From a checkpoint of a small sound classifier.
Model: 2.86M parameters, log mel input, arch tc_resnet, norm groupnorm, activation gelu, depths [2, 5, 2], widths [96, 144, 208].
Rows from block 2, named by matrix and row number. Rows with one number belong to one channel. Each number is 500 + 50 x the weight over its row's rms, rounded and kept within 0 to 999. All counts start at 0. Numbers have three digits each. After the name is the row's rms in percent of the matrix's.
# convs0: first width-7 conv, stride 2 (model.blocks.2.convs.0.weight, 144x96x7, standardized in use), inputs 0-15, a 7 kernel for each
# convs1: second width-7 conv (model.blocks.2.convs.1.weight, 144x144x7, standardized in use, transposed), outputs 0-15, a 7 kernel for each
convs0.54 104:451539428450460482471525520435455479508500524511512505510459505514629554551430449452521512529542607404512548582573527468365448558511499402488454546441470418550513508528471442493560514507512439522511435428480375529439493585505483485494579471430456578557441404484453468487507579513562519485454413519505520536423500469593543470436470543372
convs1.54 097:515491485569475448458413457474440517413559446436472530605581543428516511544410467591555441577549479513467448537520440510488632428470497563493533499514601471529444488527494447418658462491531483534498519468565463588555479529552448517572478496477446476450409447513487509519491522487518516439546381544510463484534513412477447435477540537551
convs0.55 101:423446446476440472511617550516467466391425460448600479451464561480488534483514551527497414440474524492532542524513558520449412462538479523504424509500529544545481564520576496494471504557540521612447502520474513555570516478525528522520447542505525559485448496507472513554517469438480503578453499545408467491563494541534535500551547473491
convs1.55 095:518558526486495465417597516515477523422405475494556375485559510409477525509459488564517446523518528566426430560495508501463460527556508468479476546535568516524456466438588440528441450501458614474483376552472613524539544518517585541542512502533434473502404452486501581454462526526503515388445498550558526543420445517486547487524451573442
convs0.56 097:444441469440470524433550484389480507417430531462410517479544533498514411508449442524569571528544482488394440441468423475457380459527480499545527509458478524436483556542475456399503580528541432421553553476438473483493498518549467499510453460463486551533415483488567549494432540544469361493472436446467441488497480438547445499560550546561
convs1.56 097:530530542430532497540442511473492425462483472523529521485610545453500486461545490496531418577529539565549474537428461563582561460535450524493538449505515571507502555583397482503472602452536422503473499456588527586482541537608415482457513445516469479504545452496447471484431567422549510531507555540505413425472610521480541522552598656464
convs0.57 098:520437406472425400505454562489449544509520518490461531464512550555477495455454450482577501479480494407484404466534501433479473476510422451484570545511517446502568541470486489481544517489467442488437449464561504587501531491601506484472512513478493555500531593517509443550492504491515494500501547519462487505491482553531487505467516519498
convs1.57 108:459511536487352463537589528604472497470473527549529549591497526584529622521465455534496419500534453449517446500557529480542496457494465497499470563554558450586539500432508506448510515548535487662488529484511529620506461431525476430485456480552461534434491629483526447474491521510448480524545496557574455442510386447509502460477611680473
convs0.58 103:512464482465500531476477550579468456509455522465460466538554477528492572456463499571463487510515505542415494485481433512500475493555535563386532537566539557565494484534537511521436501510543540488500392508489572478445491526485521546513513549495464560523543509526566443463566478541510478500479497558526509499562462459475538592397431405484
convs1.58 104:455485472502430480540579435456483490511474477552563509647482484579546415437465407440512547519509491478458476525557480514534461614511447470510416456555555506457436480473502543454558439523576458545544496509401518587471444502398456528536480481632494548545441468567425498478454438546449516500467574483500451474483421494494488468414469448510
convs0.59 100:474537515546517532502477467506464489404466394460508559558563447527468418463508475619565452487457486475513445503545522426477527543478587510578519516553492526572495525468461415438547568607617487561512527513468448534539524523480516474528549541452552539490560415514392444412521557522460482468461507538545506486460537436478506433453546622541
convs1.59 103:608615459482561485479485459518503543453495498552437454465481528477421554551447602544446555551503468527522491448486543542508502476521470539467573474505523474561522520485516490533542454530449458456539517543503559428513503483533509510513484559497478502453517467532491516482440484542538516524472472455443473445483461464480437454477423552523
convs0.60 097:470519455479474501543490482546581433394462605551532502582542555476555490608521583550523427417529504473523467532564457475520508542584550440425472476492530486520569551561483531505489540584575485451497431517457488484506523547492510398542508457492531499487415520497511603535586459476497406448507508492464405479420536547470426494538548545535
convs1.60 102:499531493471515548603552464496507509452463516482528477479533480517485502499462488542457484512431453566623458501487546482603668514500476446503446484534436512464443456489548443465475505499624547475495499559465542504432436455504547571437522454459455476618514530432456493500437585529530499560475473455484504514531484404509617404591515557391
convs0.61 100:527527483508527518494510507422460479490584481461512517438494587466480583576530548510458554459612528539434484439478457501472575440524469475523427453516441462485500512594564502582546463500441487492529496511580524538533404496517461521470452522483433504426481578467381511454528449497517512527425511456423462573544539433473494515478460580491
convs1.61 092:469541563473538541452427481544417477539540487471557498570534513555543554444496568465483557498458576487535531509508452504492499518484426524466533557566497515584514403504520575549475490433461505519443503464519489491596495568590450373528490449553501578575557518461546490366434476476410582497533485577554533435490418468517487434442530456572
convs0.62 100:500601561548572506527508457507480489555499520507447441549583537527459517495537485495526496448509496475527563542455549516468534512562493520453501465420548593497580521530546472408536463438530510512562442494506515485563558511461474511514450524612528524433416491528617458574614570511520493513460487522540413447532466444457496369513555479591
convs1.62 092:536492500561515504538438473533461517430529500437496450616558475423493543460498488437505479581411450522501503572495486479464603429500448519435574515524515524483542543427439520531539426489536438566482540442560446519553496446501463360479550412588488503400433505458462463565526511432608462551575409439437469510509495562504483473442462505524
convs0.63 096:516492411513504485474487578564520550461396531517530541414486524464465500502526587488450586538526509561517457484451449422472510610532512584539619578553613541463484482518597526609525510419443475442467522528505514496475448474519477540499451515405489506530566455508512545538479572591489510462514519550529523523472479546568570443502566540488
convs1.63 101:540542489503499504463515580495405455520442465418530489444523488420528511476502491401474561436432501512488530508470430453528584572564459395574467598422526503543562553506529498566530528594491464424466484481434509451550509498576450584530492477561464550472575486485578506540516579554520447437523467501464429459549486529399498414484504466409
convs0.64 096:440458540460439481603556548540466488409513476448487477468393625594486424518550487474491486472539617510512498496564499395496535469498535521504563501573581505501584523439459468436385413470568466543618507547520456509479540489441534509433589585548561545537466570510493404489448442536539599530504523653513490475460500499593588497484465438413
convs1.64 103:540475509544492489453455548511538455484472526406487502540466505486641422474515465459525553459523536509510427518541519497566470512526456460521495509463533483485472463457601457440551471475435508613459530517406567497332399496477514581613433438594521551440501510579504451515437561403549436459547351501478491562455479480420473462469431531459
convs0.65 100:490491531472491480477425500475499510506481506491496497504504618469395499487421506580497557558560442452467497536577465485495583485573454628572629507555486520449450533490506513422531446443512471463496506528529504548535442528588445508510597454539493495465388519445549554588461498438551557431407463622436430434413476528537485563421493504500
convs1.65 112:535454509467525559459531478440422462464532439446535432468518503484499522475493494400474461456536568465479511505523480585497557577424440445533530438424526470513440510558491579485463565476417543485465508468464541520547494494627462458436504523445573570531483434499512520425429486519442471491462533470422477552486558513567485471528463452429
convs0.66 100:490542468428415525514532523486379542498485515417462455456461481439462488494457533533496510481454465446459442436414435493507467560512517484488511563483479535430476442511476459507468440507447604600503512481576587518510514439511484625406541550509419450478536499459571509456471464432404444484431470447462489416485527516560483415482512489502
convs1.66 104:477560540476557432446461550523495463495520563477539546546460590514542452494482390410481488512479463535480502505472524569506536538452480493501478401441478486523504357494470504507526511483565515522505535478435500566507520582554585540510410415555464553525611514503547527490482502538485527424580498472532504556522470422428536496570569597617
convs0.67 100:608582501445430486530517545538467594458461541595463510587536562410498526565450555496432533561531506522516521484470454463473490531512505558491423380455468521485430540577508459483494484576450424462508533495491510470485513523468482565408465531571460463441431531609501549558486500455408529542451477507440495566474498588497532551558451504582
convs1.67 100:500517468470485493538482546514446403481498500461476499404496511476499460480470526472481449495426519491573506449511455539461447562536461451460435483388485584505443424503593497542422546490476648405522507478587460473496475484498449441493440484487519466504539482552599572530461541611345492497516510472535468503525555469599445558472449437513
convs0.68 100:529593486520445320419469476483605521563513486595543543434509503399445450467522487503540567543511525498355568446517456490469502511484460532479496545504527422500448547464580531500486443506523593478478400476470570496494514462476381468552447516529510515477413538583455460493510496506514506513495590658550542477456435536576440537541473471476
convs1.68 091:570489513567444462449543568477434475578478479494499531426438566549497557447410511464398466462479590617474490507535473491613496589505483434466548502459582609554516570624430460546525486484468507491477430518538382424512502425474501506513513497496488532481502463453487491475358499462472450435470420499438464500582483571509571474501520456441
convs0.69 103:522535556581500465442602551490483490426500493429421554550510597458483444482550531550529448502477501532479461436476480434469502552479510507445519475459499550442539485463516493528427525487484532448555557582473459525530410527513470528476450498536470531430436512480350482572614500558443440518550480517428528469436457543523523560466405429493
convs1.69 099:471572443510474592536515579389476479385473506504544428515590629466556478440555484451443482441584481542488500522510523475565534549477508451501539482460582510508471530483589392444505465489480477494519452554464493452426466558481517446488536461395517464587443552500460559517536554499461519518526570417465522510483423476600534498583397538521
convs0.70 101:478460466447496571610447517450454448406490483485488569387526492533548518428459457455596535362535588451513466445492537491510458494465500564571410449433486496613476474464553503493581518666589469481479443504529400547531545394457465494481481479507518430528448484522474503457515433477534513391435506506472453365400435453470576525427475617479
convs1.70 098:487504408461404522479485510462464472519596570516518513573442580528386516499564511466459477556490526501497516452449468451462531553585502427590502507586502444517549505500587529500609483520469480502527510428531607522572557619475540527452514482454445450595533538556535504507462506463559550382511447467576489546464463485499578403501580518480
convs0.71 097:502583510506524446525466489412468509551530480508596528512530502426470485544543475381410447463438443391476507510523503502502466444512530466474512538459487574557537493607582576512511573549535528404421412541540517468403567521424486531508460532564516491536616446534528538428532489483511495470555505456486537493451487417471523497523496557494
convs1.71 097:610597452579459526495471594513495523448603360377514523475466526422494502523496480517487555508417474504584556484524529451390554577580491559514541466476558490589534532509473487517564494569386421579566395597462472496500424476529485524482524426585482511417561475489457547515512566428535567469606449490507524460557479449465512460412517442582
convs0.72 101:502482502561517433502543466505496485532429514548552507482503518452490487500525463435517510559453441389546521493432497478491531433446540518492455522383480486495547625556509475494430429445417602523404446328523553494514502501544483506530381537507516456516500517501462434477501440497534498450409527477550507503499475478505500453551553456564
convs1.72 108:483500491430537467525568408489550556433491503479552500608501526563515585483444390450452559515462503463465465514504491382537515482521515593534462489426511509455415612496534429536556531524566484495487477514527503561595527513480413469541426431539457485536458562453513432480394466579512476460476603488616535504528472404485500458414461551528
convs0.73 102:472440445507480533563495515467486515562466493440488481534544481480513564497489491585557377390407446492528626495475419501501492496440402500555510525568566530548472460508472385522520505566481387427504490540469467476518478442458494483520518477514522544470447447477413533463467468558483445456448428512505498525488547558541538485444458569572
convs1.73 105:537530534448533467499502524513505506476464525562378460499438589397646476554587488487470494525502490477429372590532452492535503493436490469557590664392431535513458452515547556420443453462510490484437556422523501409532593575449471479561425515496446508512447427436512416588493583382493497508460453434556458534454561463470553498476509603648
convs0.74 101:464409445446430450493576500522526495465443429409428531521474407510558505520479568607530531510502513654606472470452459444504474540548392452567512578476474497521507553509562470536567558460561560546443456518445552481455567549481467548475505559500527438485521483487470476473457430461466512642469450487459489526473504490516471466534471481460
convs1.74 105:576524513502550455510619473407532472457384441554503557504531399524507558501599517486495565454597470516409507438460537525489436364555544522514479531517510516514546438493543492484502430501471544443456573522511529614553561550479524530516453579533564565643512529606478525516452511532453491525443516565516456562450419492494496448549515557544
convs0.75 098:572477510493383560558590510484503512495397415484591466590529528496519415511484392459437442511548508567587530446565554502521542504542512466458458427532504469520488531553495494423455584485520437552527511496448494481578537532458460487538515521497481554562521523479497465554480484552568493449468484551522445540520499504504409469414438494482
convs1.75 104:523484396490540516507449476589482490481551454526509528527496498543551427451471542403546517479497489485553525557484596622581578501512471489505484477499521446524516461500483437458515480512487526499534456548547482530524437543424524539450537573517501466465455491517467482520475502468509539461520468414434495546510413489510434466501471463405
convs0.76 103:402479458487519490445409522507458445496555582558563559532446426464532496505528511493548463449507549468506509510486469458472507420481482503468390389600529521483512579475612532506503460422576510498538440477572552462486520600587440423439484496510544539464494444493536514531559536580485452529522463487511471547463404343589484473535486464451
convs1.76 101:533475653482485463517519507449447540526486397534447453461542571516554515451512566443468485481459519486526457480480506500611554471510499413506479538524590528493583544456550540487517476452447533516451528512499475535449506508474497517485449452455425537625512541538543427516424438470599490638532537518509487500571515546528464440540468446524
convs0.77 096:473519517539624624524485519440563541505442540457510582543451463489503503443493550497509524494488681599490541498489495374471443437529534524449517434479535507524498435467494557493566507454482475473543475487420437413551475458477485411487522517461443542521496520568548556591598480484513489468539628550506424555575590535523547485489558513496
convs1.77 101:495424518552488477548422583506524507522478509573565572489558436589582419444503564529505455510529461679566509512492477467451513510500473553447508466393436427447446445479410592546491570508528454483517502503458499541514428440496485503443508517571474478519471520574540431543495495435510528470484575457543452537506602617489473447545475533598
convs0.78 102:584534415466466488487552594340464502451506575575491495476411487544509420512566536426455442425536474503561479529520551558484501522431485424480530474542559517495518500520558472521510531521514452414574507476419551461532562551506534515450511507487465494482503437486482461530468538501526492460538439491492427501505480499606566566610489451510
convs1.78 109:530584495435535442466455555435422451471498542434421552469496541518496496409528489582474496465450498582440534482458612534414496399500469463505533614519645446567549514479465495448546511519395497511551523545489443439492544539457489505539423501482490584525407515560444466587490517414482485507463676532397528518562512439486522447473489528496
convs0.79 101:521484524582460503467512556508488470512410384503517525522545472570501452545440458435516502513470538588485520499484454589474485544533431501415452476552547504498496532579495485514439470500485517532469499434529626424551492463465498476479567498496482535544480610502556528503542543502443413505492591515461496551584521382484427480433537459477
convs1.79 102:557491515475547419473531480515436464561401383470460504520497568609414551472459592503446416473541539464601487473489513557563500436429518536477473545743563526565447417425519475496434441524510589467429595506472529375569501525493535478537513487443517510489467482484526440515494537530481504481457481483530435526518469580549479472518500460527
convs0.80 101:553534495459469481524618471504481503545436499482475454529549512546551589498567479449444472559559634420501489396515521538473496572450489510502595469508538528471473485496459576549500483419599491508531450458465501513451404578494467655574499489460560531455483457499548527517534574528481481485526608463525518539592533528551496520487458411496
convs1.80 105:410449478467496506506577475459508533479463516582515448400536515414515506558494591509505528518474482489505478551460479452525549468521449607497485483511591487509460431528475478500485507500427467513490421469505464477379478487416525565491467551433490476503463479503516453390525525465452452518471440537497469434466543435436527535511465501417
convs0.81 103:511498533417493598606414509483443482557505502544517516478514618546546560515506520453433504510534468523476541458461445537464547435577525602525443474548459491557486619569582465514512400552477518539491505507495429483500501509533487454441514581606541494542569516450504586447465480525591554482442486475492475471443427489612479492416444477605
convs1.81 099:542531477492487490539518587592455420467516505453526537560489457533609572491509522477461516461449544493531460570558429440492566592651461513518467478540495521462465569505479411526526523468415542455546459409459552572509462535529493536545576444485502437528481384439520584477442549589460499506484474585485463484555552522392420470487513531497
convs0.82 101:498559513468450425487522537543469484481513512408451481472457506447539445526482513415500531517506471416512464432400406476520526472524499547442415413534528469487481476461510501539436484551462379448521420458526466460608505495563428499483512549474457450489430490505502492479516538436432488538534571497498563481523479511599500546540434478506
convs1.82 090:411449471479501481529679534462476451502556510530476532445558576496518525555471503449545394513412520470473454549524513530533483561508518454591343595509464570492485482403484537465454465519449409568568536509513505478449503451548527515550544489511484455542412523435498559409557529416439560448543518491581429630471432576569504583421526579404
convs0.83 100:557513451480456445513555512591496437509607452483502467468557477504575538518556488446527501484527516429460451448417546483470513521549496444585545576534600495476523433383503462502531524525512507470522502437507538480505492512489536477442457477517511489491514512453491547486395459462533501417392490494501542473523557488475555535567512526527
convs1.83 101:457417549410529445562500485510504451449498485398517432541483639537519542509453479492455491498462519538541452521507522449418491449475542554564502539529521446468477530504501499437510552441461581466465464469503441539526479380513559507478538416508464518500531559535500541536477608400594452500494441537568542457493550504495530485503470439578
convs0.84 100:419471480426428454503510563482482566483462443487488442398509505523501509532544396397506566530573551528618537526505579438531520507476465482539507522440496416441534500425461533446522461482452522487484611488542472563454515482525457478449527538447560444498550515538529541482477441459502517474474539437435456498489448497462417459559491391411
convs1.84 104:438430529468408489496431608624498561622657497489508536469430442477564492477509554511511504525448447439442548493536570526444577546557414437475545566474485439491441552494449479484473587552558447425477450542504471544523453498523544443490398486429574477554508567523435418449560513466456573482546478591527531517541505511481525526484510563453
convs0.85 101:642572551580507452541456494499546457449414371461599556568521493441501506463483559519449451507455563537451540577574444507500551650539520519510593500516452509515583531536508487401480497449493487469490533527467480461494476552459482506551524567553507505497527488530512500471428478472527520519623607580556600567410428511408538554511490439474
convs1.85 105:500550547514433558458541462495555433521488541395479561506487400509524498395512395512513518481498458569489483424473432537448458410484527488440483437532567452554490452463636503524518512541435536490532500457436501539491538553511417514456520512513467408477436513572505553486433526545440599509493440506413496524491421554484416441456478529503
convs0.86 103:514528464576563519513505472385507505478518570484468472563591545526447556515505494449523635547462462463566447519498471496542609511594468507490499531405479459591515515518552511496595538503522481436484493558465542467468535481452510545508534514526535539541506513489511426474567618543456545473428473553650511464428470509489470569477493443534
convs1.86 097:595507489530437474461610503484528439519540369495435487452527520476495581489483496494472412542453473592440492457513460469562580553537536536538520433444546482530474534490518527457557579454501558511461490449478458575450498462455471444451516456539532479496417553509470459534478505516574458509467541502514457427517524491545407459518502540528
convs0.87 102:457544456476482435502521581562505493502451563455417450443487492540502455537480501556483459440474487499502536459471483549572466574504543525538556542401539462492569537480561511397536584495486495476556492513475462544491483448428464556529488535506465608383500425530593528567474566509491490432472421496457506459524516523556591474543487542533
convs1.87 090:460550531542551408548439554486487478525493464434471563531483435442594539523499490493468490448561456580511558556556486436549563435501455550487528401595471536423590562491524515483532510516435534478414387379503434484544529496475513549501568553511504435430524538503516531594593530515453537457390535444428498539567561542545587498474534497515
convs0.88 097:467584553594521598510559555514514481374482554470524465477486546509528467516546481412525546553586486458494561484559496441515523486546559506415506524499441520483465502482502467494466510532522474527494480550544392508436480515493463540478509508527525533453512547596476526439454502525480449445494553501496464494608504517540479592538490556542
convs1.88 090:497504357484545515521453600587526448460529575428618604464563507503551447496529545523449488534458480527485550511442464433513549591518468515486540501495437471454502485455456422510495586385447546535491431599582407512519464483507473491441517495537613500417512400435471513478439469523461541443438430508518464523464577621475526448498485487555
convs0.89 100:516475495618568592535518460404495524407500637507484421435517498571547490511465503514486461506484535579565428441540501493543504509534479520464477444487471517497465507542572604506402493453461514488530496463538480544496493559458456538482495533498504541397470549458497528560518513492447411463515600454540533431447529535526471511514462429365
convs1.89 104:485459483490510534526402538467434472515518449524475512493519630401463501474531492509494461499469468512480502493538479562556650453440506542384425541470492440384485475376485550470483535488471504545490559509522469517463510461445366496581538468504520507533602534512537446556430680547507520475485535397478556386573494550407515591451524499553
convs0.90 104:414403529563491508482515431497476538561507480562514597562529514523472441564460523562566618579511511412406492608499500509468598503491508489509538510439475458498433564562583527505545499514492567533406443418509490569484488564514389414526531566493532443478517466467483526448427500528480451501551560468440472475418580527487411448527557524588
convs1.90 106:570494526504508461464401463478529483457529497474473455515580542531541527531482500590498461505454469426528496495492548603545565406547489472525465483468592636378457574489515531519403540605522448513534479476491568570521447500545459462569462464486488405529484383516515463382475546462501511528455545515473595424494550446408496496471588477494
convs0.91 098:557427478518449434440483570518491487503507487481514538618509492566454385465563608483486586481404344542526538448474529526497533588581578583516452417546536456542547513584486504442455593526435482492420530523481537404476540496481433589491441509483498464523502502494477513571526421427482504468503519511497445465526491528542485494514615564537
convs1.91 101:535544494445540511469427463435503447504468486495518494576479445467459488447509410489468479474561507507599491483455491455454549538484474469425481573509452482486420407562517523538558474511475507431481496479524479427491489562608512397449501471498471530504437518537441507578432511508460502470467469542515486499489480625545557525474501505523
convs0.92 106:476514566583494563583535508526578494460480431569406451506524477472441481586512537560460483434486408454541506513482444533512468539533553495513520605489485469527590550525526581454386454556547550535571546557523500469526489431485480492448547459552541553472464509506567536497542505498473472489391506426575569506511577618495464533529560590583
convs1.92 097:494440532470455499517506577498430506451442582525480487482569533535447557451473456385431506540584417560490453535478453424514490507473517481491534570631559530574408455471484493568456441498556517477415478534518504456554572565508504452556438474508479443495511435480570506505535517525497493541462494491545452420497492494480542434556540529542
convs0.93 098:542493524511491434596504449507522547481497506568496488389524519470509548496580528601507445531517469492558389448435522468589396451483446444437507548509431480435535429503576601548494545639484559621645602509519460398507564462616480506560509510580519461500386533512532457417519520542489475443480480481474496484509489488544481505493442444491
convs1.93 093:392475511493541492491582571554512470476500541474501498493458457548569539591526520525435612494566455509532494467480487458494518515431466502513483438441457440448493481377548463558483427513452481423529444483493474488445417387509583540450551479506525509439518468555527433390578443493494474446442407571533497528478532507577493505431491505504
convs0.94 099:516377435522529541530527456449548515512566489504606528564444367635463475544455523672448491518494488462468523536531493465529404496450501467468516575495481459519517436558446509469563520461515486488582486402461552517521486483558467536558518405428522443499523583631462467501500440483509549525585504524481542553473491546454475501454560593555
convs1.94 108:462513445487530510486497488524541563419438429511496495541514475456535550499497550544606560464539570515459495394490526485431576480486536499519476460437484401553474471505444548469460548397615457509356546479481454507432427518445624531447547422537543519518426499548374495538577581372555426570540488467540495479566553480434490488584572516464
convs0.95 103:522442356474511501458493498471498546433474355468427411427455518521520495467480534474447509524555580468489548535538461497494525476469521477464534469639616474422518577558555488569558556511481571523566558521452461511553528499465553498441587640525525451474488447521443452426434557439474501483505512495530408465506563527493450496419513540557
convs1.95 097:492438565550486595529457390540469484439509434500515469523511543598508561450456535572515473542575496508504508517554523481433404419459487427515488661436556509490492591474539511505506503562544561463464511517523503546460413455509512438483488449444494522573539497494582421592474490419443473449508486490512410454522461512493468561407439430542
convs0.96 097:585517566603537492433537542530504580439522564519517490583497488516520477425562482473528588491505419444488500468460489552474423501463450547518531458562517536418615591499526505447450535448565466462430476488468580478458500516491447530445550478524562507551477641508526574524487520475527533492519491450454559446468471516442429549545527515523
convs1.96 092:561550531513487588428572481475514453560463413493435441518514471488559513456529610489522513465488505497519519469472462527500518569452494449471423577523507623470541604525480436374514507477448550532596535601510587468473460487461477559429567469497511504558527526499546492431532401471401563496514561506433433555446483556544394465588540582442
convs0.97 099:659559467532420461488448473504460576469475449473495456479477556373481512495514591570524528516556468480646630531587425464469463527541541487465458488455543544505493452464490516562481458515491455404489551466480524436506514455529551533452481450541573548515454520498549488458497583553488490447490508484540570549461424449601481485566463501515
convs1.97 095:520507483490548543543493493461451503432563483521559528580490569473483574466548480559506553526435432501463565483535504542519454487415528529517532431424534466431476381516561512482465533476570517474596542556523511496546532458582444515511494576514588485564621578522491539586483510533521482460477557516459560507507462432538539467428508535529
convs0.98 099:457548489478522605575552531514472478524513517500505431499565543524592519550495531558467492546581457556558486470418536584500481529483406484448580497518514497544521408538438629516489485437484513600545488513455492509500488518504467465486544603557444471490524507501499447505438536533529519491553557545588537501507461571478399496489490444465
convs1.98 100:380544495500483400451500515469402555398523471556579537531575468474528523445519494520509456483490561436474461467561524545535586434430474519492525541449474416491464439384443525396595501386645478523509503472527567583387469462542516574600503497532573551443450432598481524529537447554447537544484457473465470451545559543478591490444507446495
convs0.99 101:520403561501474483477510502479551531439572414509494383428526636575573534456526541562454488440422445515469408481497490459516439458528530572511512434480403461415560466458532572566448500527511500460473488501480555534558631464331461447453592470428466434469547624579604445547416531481412494562580520517571513474577443516493599563541494489552
convs1.99 087:535467397531518499494558572494551499503535449416475575475540541544467456473502549585522472491548551473520572517541538522508465656491517539551502376484527467490504473487527480518545485446437478563506405549462419479464504617458497519501498493492538389609498499523468471456430548430512548434454454487450476486575568578517542551548525538424
convs0.100 095:395509470509532407427505490523505473599518569486477448456418497550607505467408477515457369559517494514411501502411516546491527492499542486481554492585473414504410473434498527502462525479511562518536536483483501512523543564526539517530540545501452490493588569490480415511562477460533546508464506532570497531575511512602560480450497381454
convs1.100 104:611500505501478516431491514416473468454509551501474468452443527510465428395505471531467537447509565579514518389494502495553531517514519358396509443461484499404544527486459544483521500581496498457631513438451527529501455464470460557583541361485451478444584457456518466450460416474461494541457511424476603529512484562482475447485412499545
convs0.101 104:541499472431505550520522584503559563526454454445486468457486579569529517574540417532468528580592551522474570435463560528484425545568536474432414315370545471501447533490393495493448521479463481463436490472511573411507572493468592446458409529593543538491468483494471442454529508513448459503540556432534498506454518485531555542500483485470
convs1.101 095:444500493522420445377573579448503570470504470486548509469473494532516514473480523613457524531470498539425450442440502505541484544446502523506503441515648519508470520519494494495433513630395457531498457520517448529474480481491450438534387502624588522427515577494632546564473425515499463500403521532512567499508537482431446529477532422549
convs0.102 100:500394422463527518498510517442465397560495510485508595505450489523456484456508546490542588638594480468418561536531482514509489469547454518474479453563516455487553433469503484440478466502530426498559493525447506443476513558500508536441579529541553535480518648470463418525497516456501467530463499479422543563526469450512510504443558487465
convs1.102 104:492463437516493473489424525521454474499419480509517458519464549493573533496529536465493547480461492492574594526466492492484431518445534547468446511523506452495512509438486506452514450427482571466455505552511434406482515491503488537526384603523494617471518486446474500514488495537374473488484366554487395496479477491554571541381543480500
convs0.103 099:423429498595548481574491464477474487453499550511515523511590572504523478485537463422420459561525542505550479523521477411557580455549380523458588446543511565476476441507497509529478527588502525511513512444561554510628479464530565577565439492526485512408573494438553487529466432516477450484511474479526498495536530472516538483569510444484
convs1.103 105:356458450504520489486519532495426483520427405483501396422514491514379519465487467402487581573608593477526438434510490447508552509394518490395495420411370501503435482535475462511406473486567399499523495494453444510476483537417469461595517533576531548476528497498604435425485458542508498460503530383480554499618548441423524516530488530667
convs0.104 104:519512462466447559554533422480564419524541534527562540530498544497528492473406496445516471614451475623542491529545518477432462488398414582451454447474472429603528582490438378403420472539556450472558508477387519485466501526479424469450458490462457599488546533419508476409480475555545578546414439518488514422502557514524591544494507416500
convs1.104 095:482496496414514525579554471507522446528503462486459549533493596471494439538483557483524500517503535534488428447458508551599562519350561449575472456632514515527476542620485529499484463470555550438549524480582521536489500502518477580564446476470520493446488537537509586466464447498479573489461496466450490496576511363581435607564504512551
convs0.105 098:421489545581515504487560532483514545494475470524475506520495470494543538576554448443539581605589562419472507536552532518455490537482518427540429405513398469504516462486504488535485560518538595563450351511554499437487511524475543500532495466590489458453417448429533563545479450487518542487501461442579583553494433355415533514434456389488
convs1.105 104:474487472525562548593444512536529468373528509443488508501473514534535497495508471648552490467433484555589575530486573566516537467511449513477380490548516512460565525471464435408533502530553446395506528517486513567503481459445489573550496480554374435559558501519443580553594435482441484521599504458457451444568475525484446479547458529556
convs0.106 101:495574481469554470384518539494440483474499422521572507483472556500504455405463477567491558456503531494505457565499468480470472494540492564568483409463494486528484554416524552438547539536515617525518528451465568519480520431399527475466515562421505533578468483531502538416522454463585605546429480514503605512503537522559559455471553561508
convs1.106 101:516512531552478452474525586562580517509522488489521428421551412510543468511508590504478511465497546568490517508457437493525508610566546527407512532548518494464448583455377539548504562432500512491432482494491500428444435481467481504502489535514418559482515421504540553605549480545471502455459480491467520625452467509531589450469508545397
convs0.107 101:588539554636458377482457572560472538544513516498521481449474512485508520517584501472554494514467619491514425435478433482577480537458513448523541507535441448497510541595479469471541575553512492572489529530428446501407455570512522472584485597441476487465484524538446489554518443466484473508581437597591513512521506541515548522597504458489
convs1.107 094:451468467515537555417496509508580456589595608544562413506464471492546500533514435498497433459558509540533408443563502474502475573452500552513487546515555484555528448560533423527527507499468519570511460456542416516440511531490562514441558588519484538505424496520531550570501454515578447572477405503469530518517518477569522484549467472586
convs0.108 095:444433517479463463551481467484515499524494448513505520619454474525516484437378469478551507465564531480448412534581547429489549346466410428452500535503446422477510518531521538534494466440538437520451426448471584456486537489438471479512491510436531495490464530579503505535497443440514593611517527456426472538523527524544405401456434520537
convs1.108 104:582507525507523462448530553503497541464397444516549593476510490723423405544487504539490551555502520523415552525473460546484493478488438444507466524557558516497439468547511396544437442451563432507491532510472398520517521523437455484457538525497503523507491461449540505512356588425505478541529500495505525632431491619413474474512510555508
convs0.109 097:522497462482472535548492464491547481403394470477498514556536530527426461548545520518487473513499530521526503500535445436491459453444521470466510481594517564526448523466509525465437428403541486534504485511525468518500443459567527526474509476492468539549487505409541547545461384567535503513483565680603533545548504587517440501515597552407
convs1.109 095:458665478458551405459470465583481497450488459527478504500477508518497409490546473514636482408530461522407467575506498563478515550576482397436537442531622480476553439378458529449564498398566503550520508552451470517475509532570465563573412518494404496466512543499447464470462571437437470463496372583399411518396486549437408498487542530459
convs0.110 101:484540481437497469402594625559492458561491526541524526517491496512504497518464548566596401455517491586568545402492520539490461510461509514570532544508532496540511471463534583569522461465498506581553550525542461465538507515464478498582440517566509492510516520476453587438482544559530504565611601534564408438488448565386464554526504461506
convs1.110 098:529512472549486497557566536539457574462460588558529468560505373511528470444568499591511467515506538448540506382521538455463537561504544477492577516461527504537520450606418449564483569481382515476478537504475478568472507458457514499488551452532561576575425471590498513517615461483420553459525530551509565458491474441509427561454590422581
convs0.111 099:529488398459432447561464587597413426475446483500470476517442476461435483531553489451440572520501478419522596519502497443526509503506538492542544482527606562448500480515530455485535590534518445486512476486437515519458417511498521478504492557375543499455510535530554466492440584513453431502402394621425497563548543460539460499512459481597
convs1.111 097:463482528470527362540583477537589522485485576525428396564551518333522552533467431420492538544502427494505487520533478497458509571484527532454464500488493530471576538589574541581533592504517617486453549452523494571542525460519529519527557617504563484401432446546470440436523440557516548544486463480604534433488421518519523453476465608483
convs0.112 101:488481456608608526550440584481421472459423511505513531488532579435468499579544475494430534530492482485499444481536523490482462481545479534483513496503520514498486510477589506509590576544482531493448496520447428477479534503567462395431536469586524368415535468491506526464577554550510429488534453467363481443538554514470483559483455458460
convs1.112 099:420486492536527556506591495534488442439571460505511442543517427549514631468527592533486515376461492631446530444466517486422617471557479531459476497448581562615591571476509567583451422513513477408584501488456588529571502494510579399521536494489467491513452480581530466525580428462547543532470552438543511489524607415440490473526546476475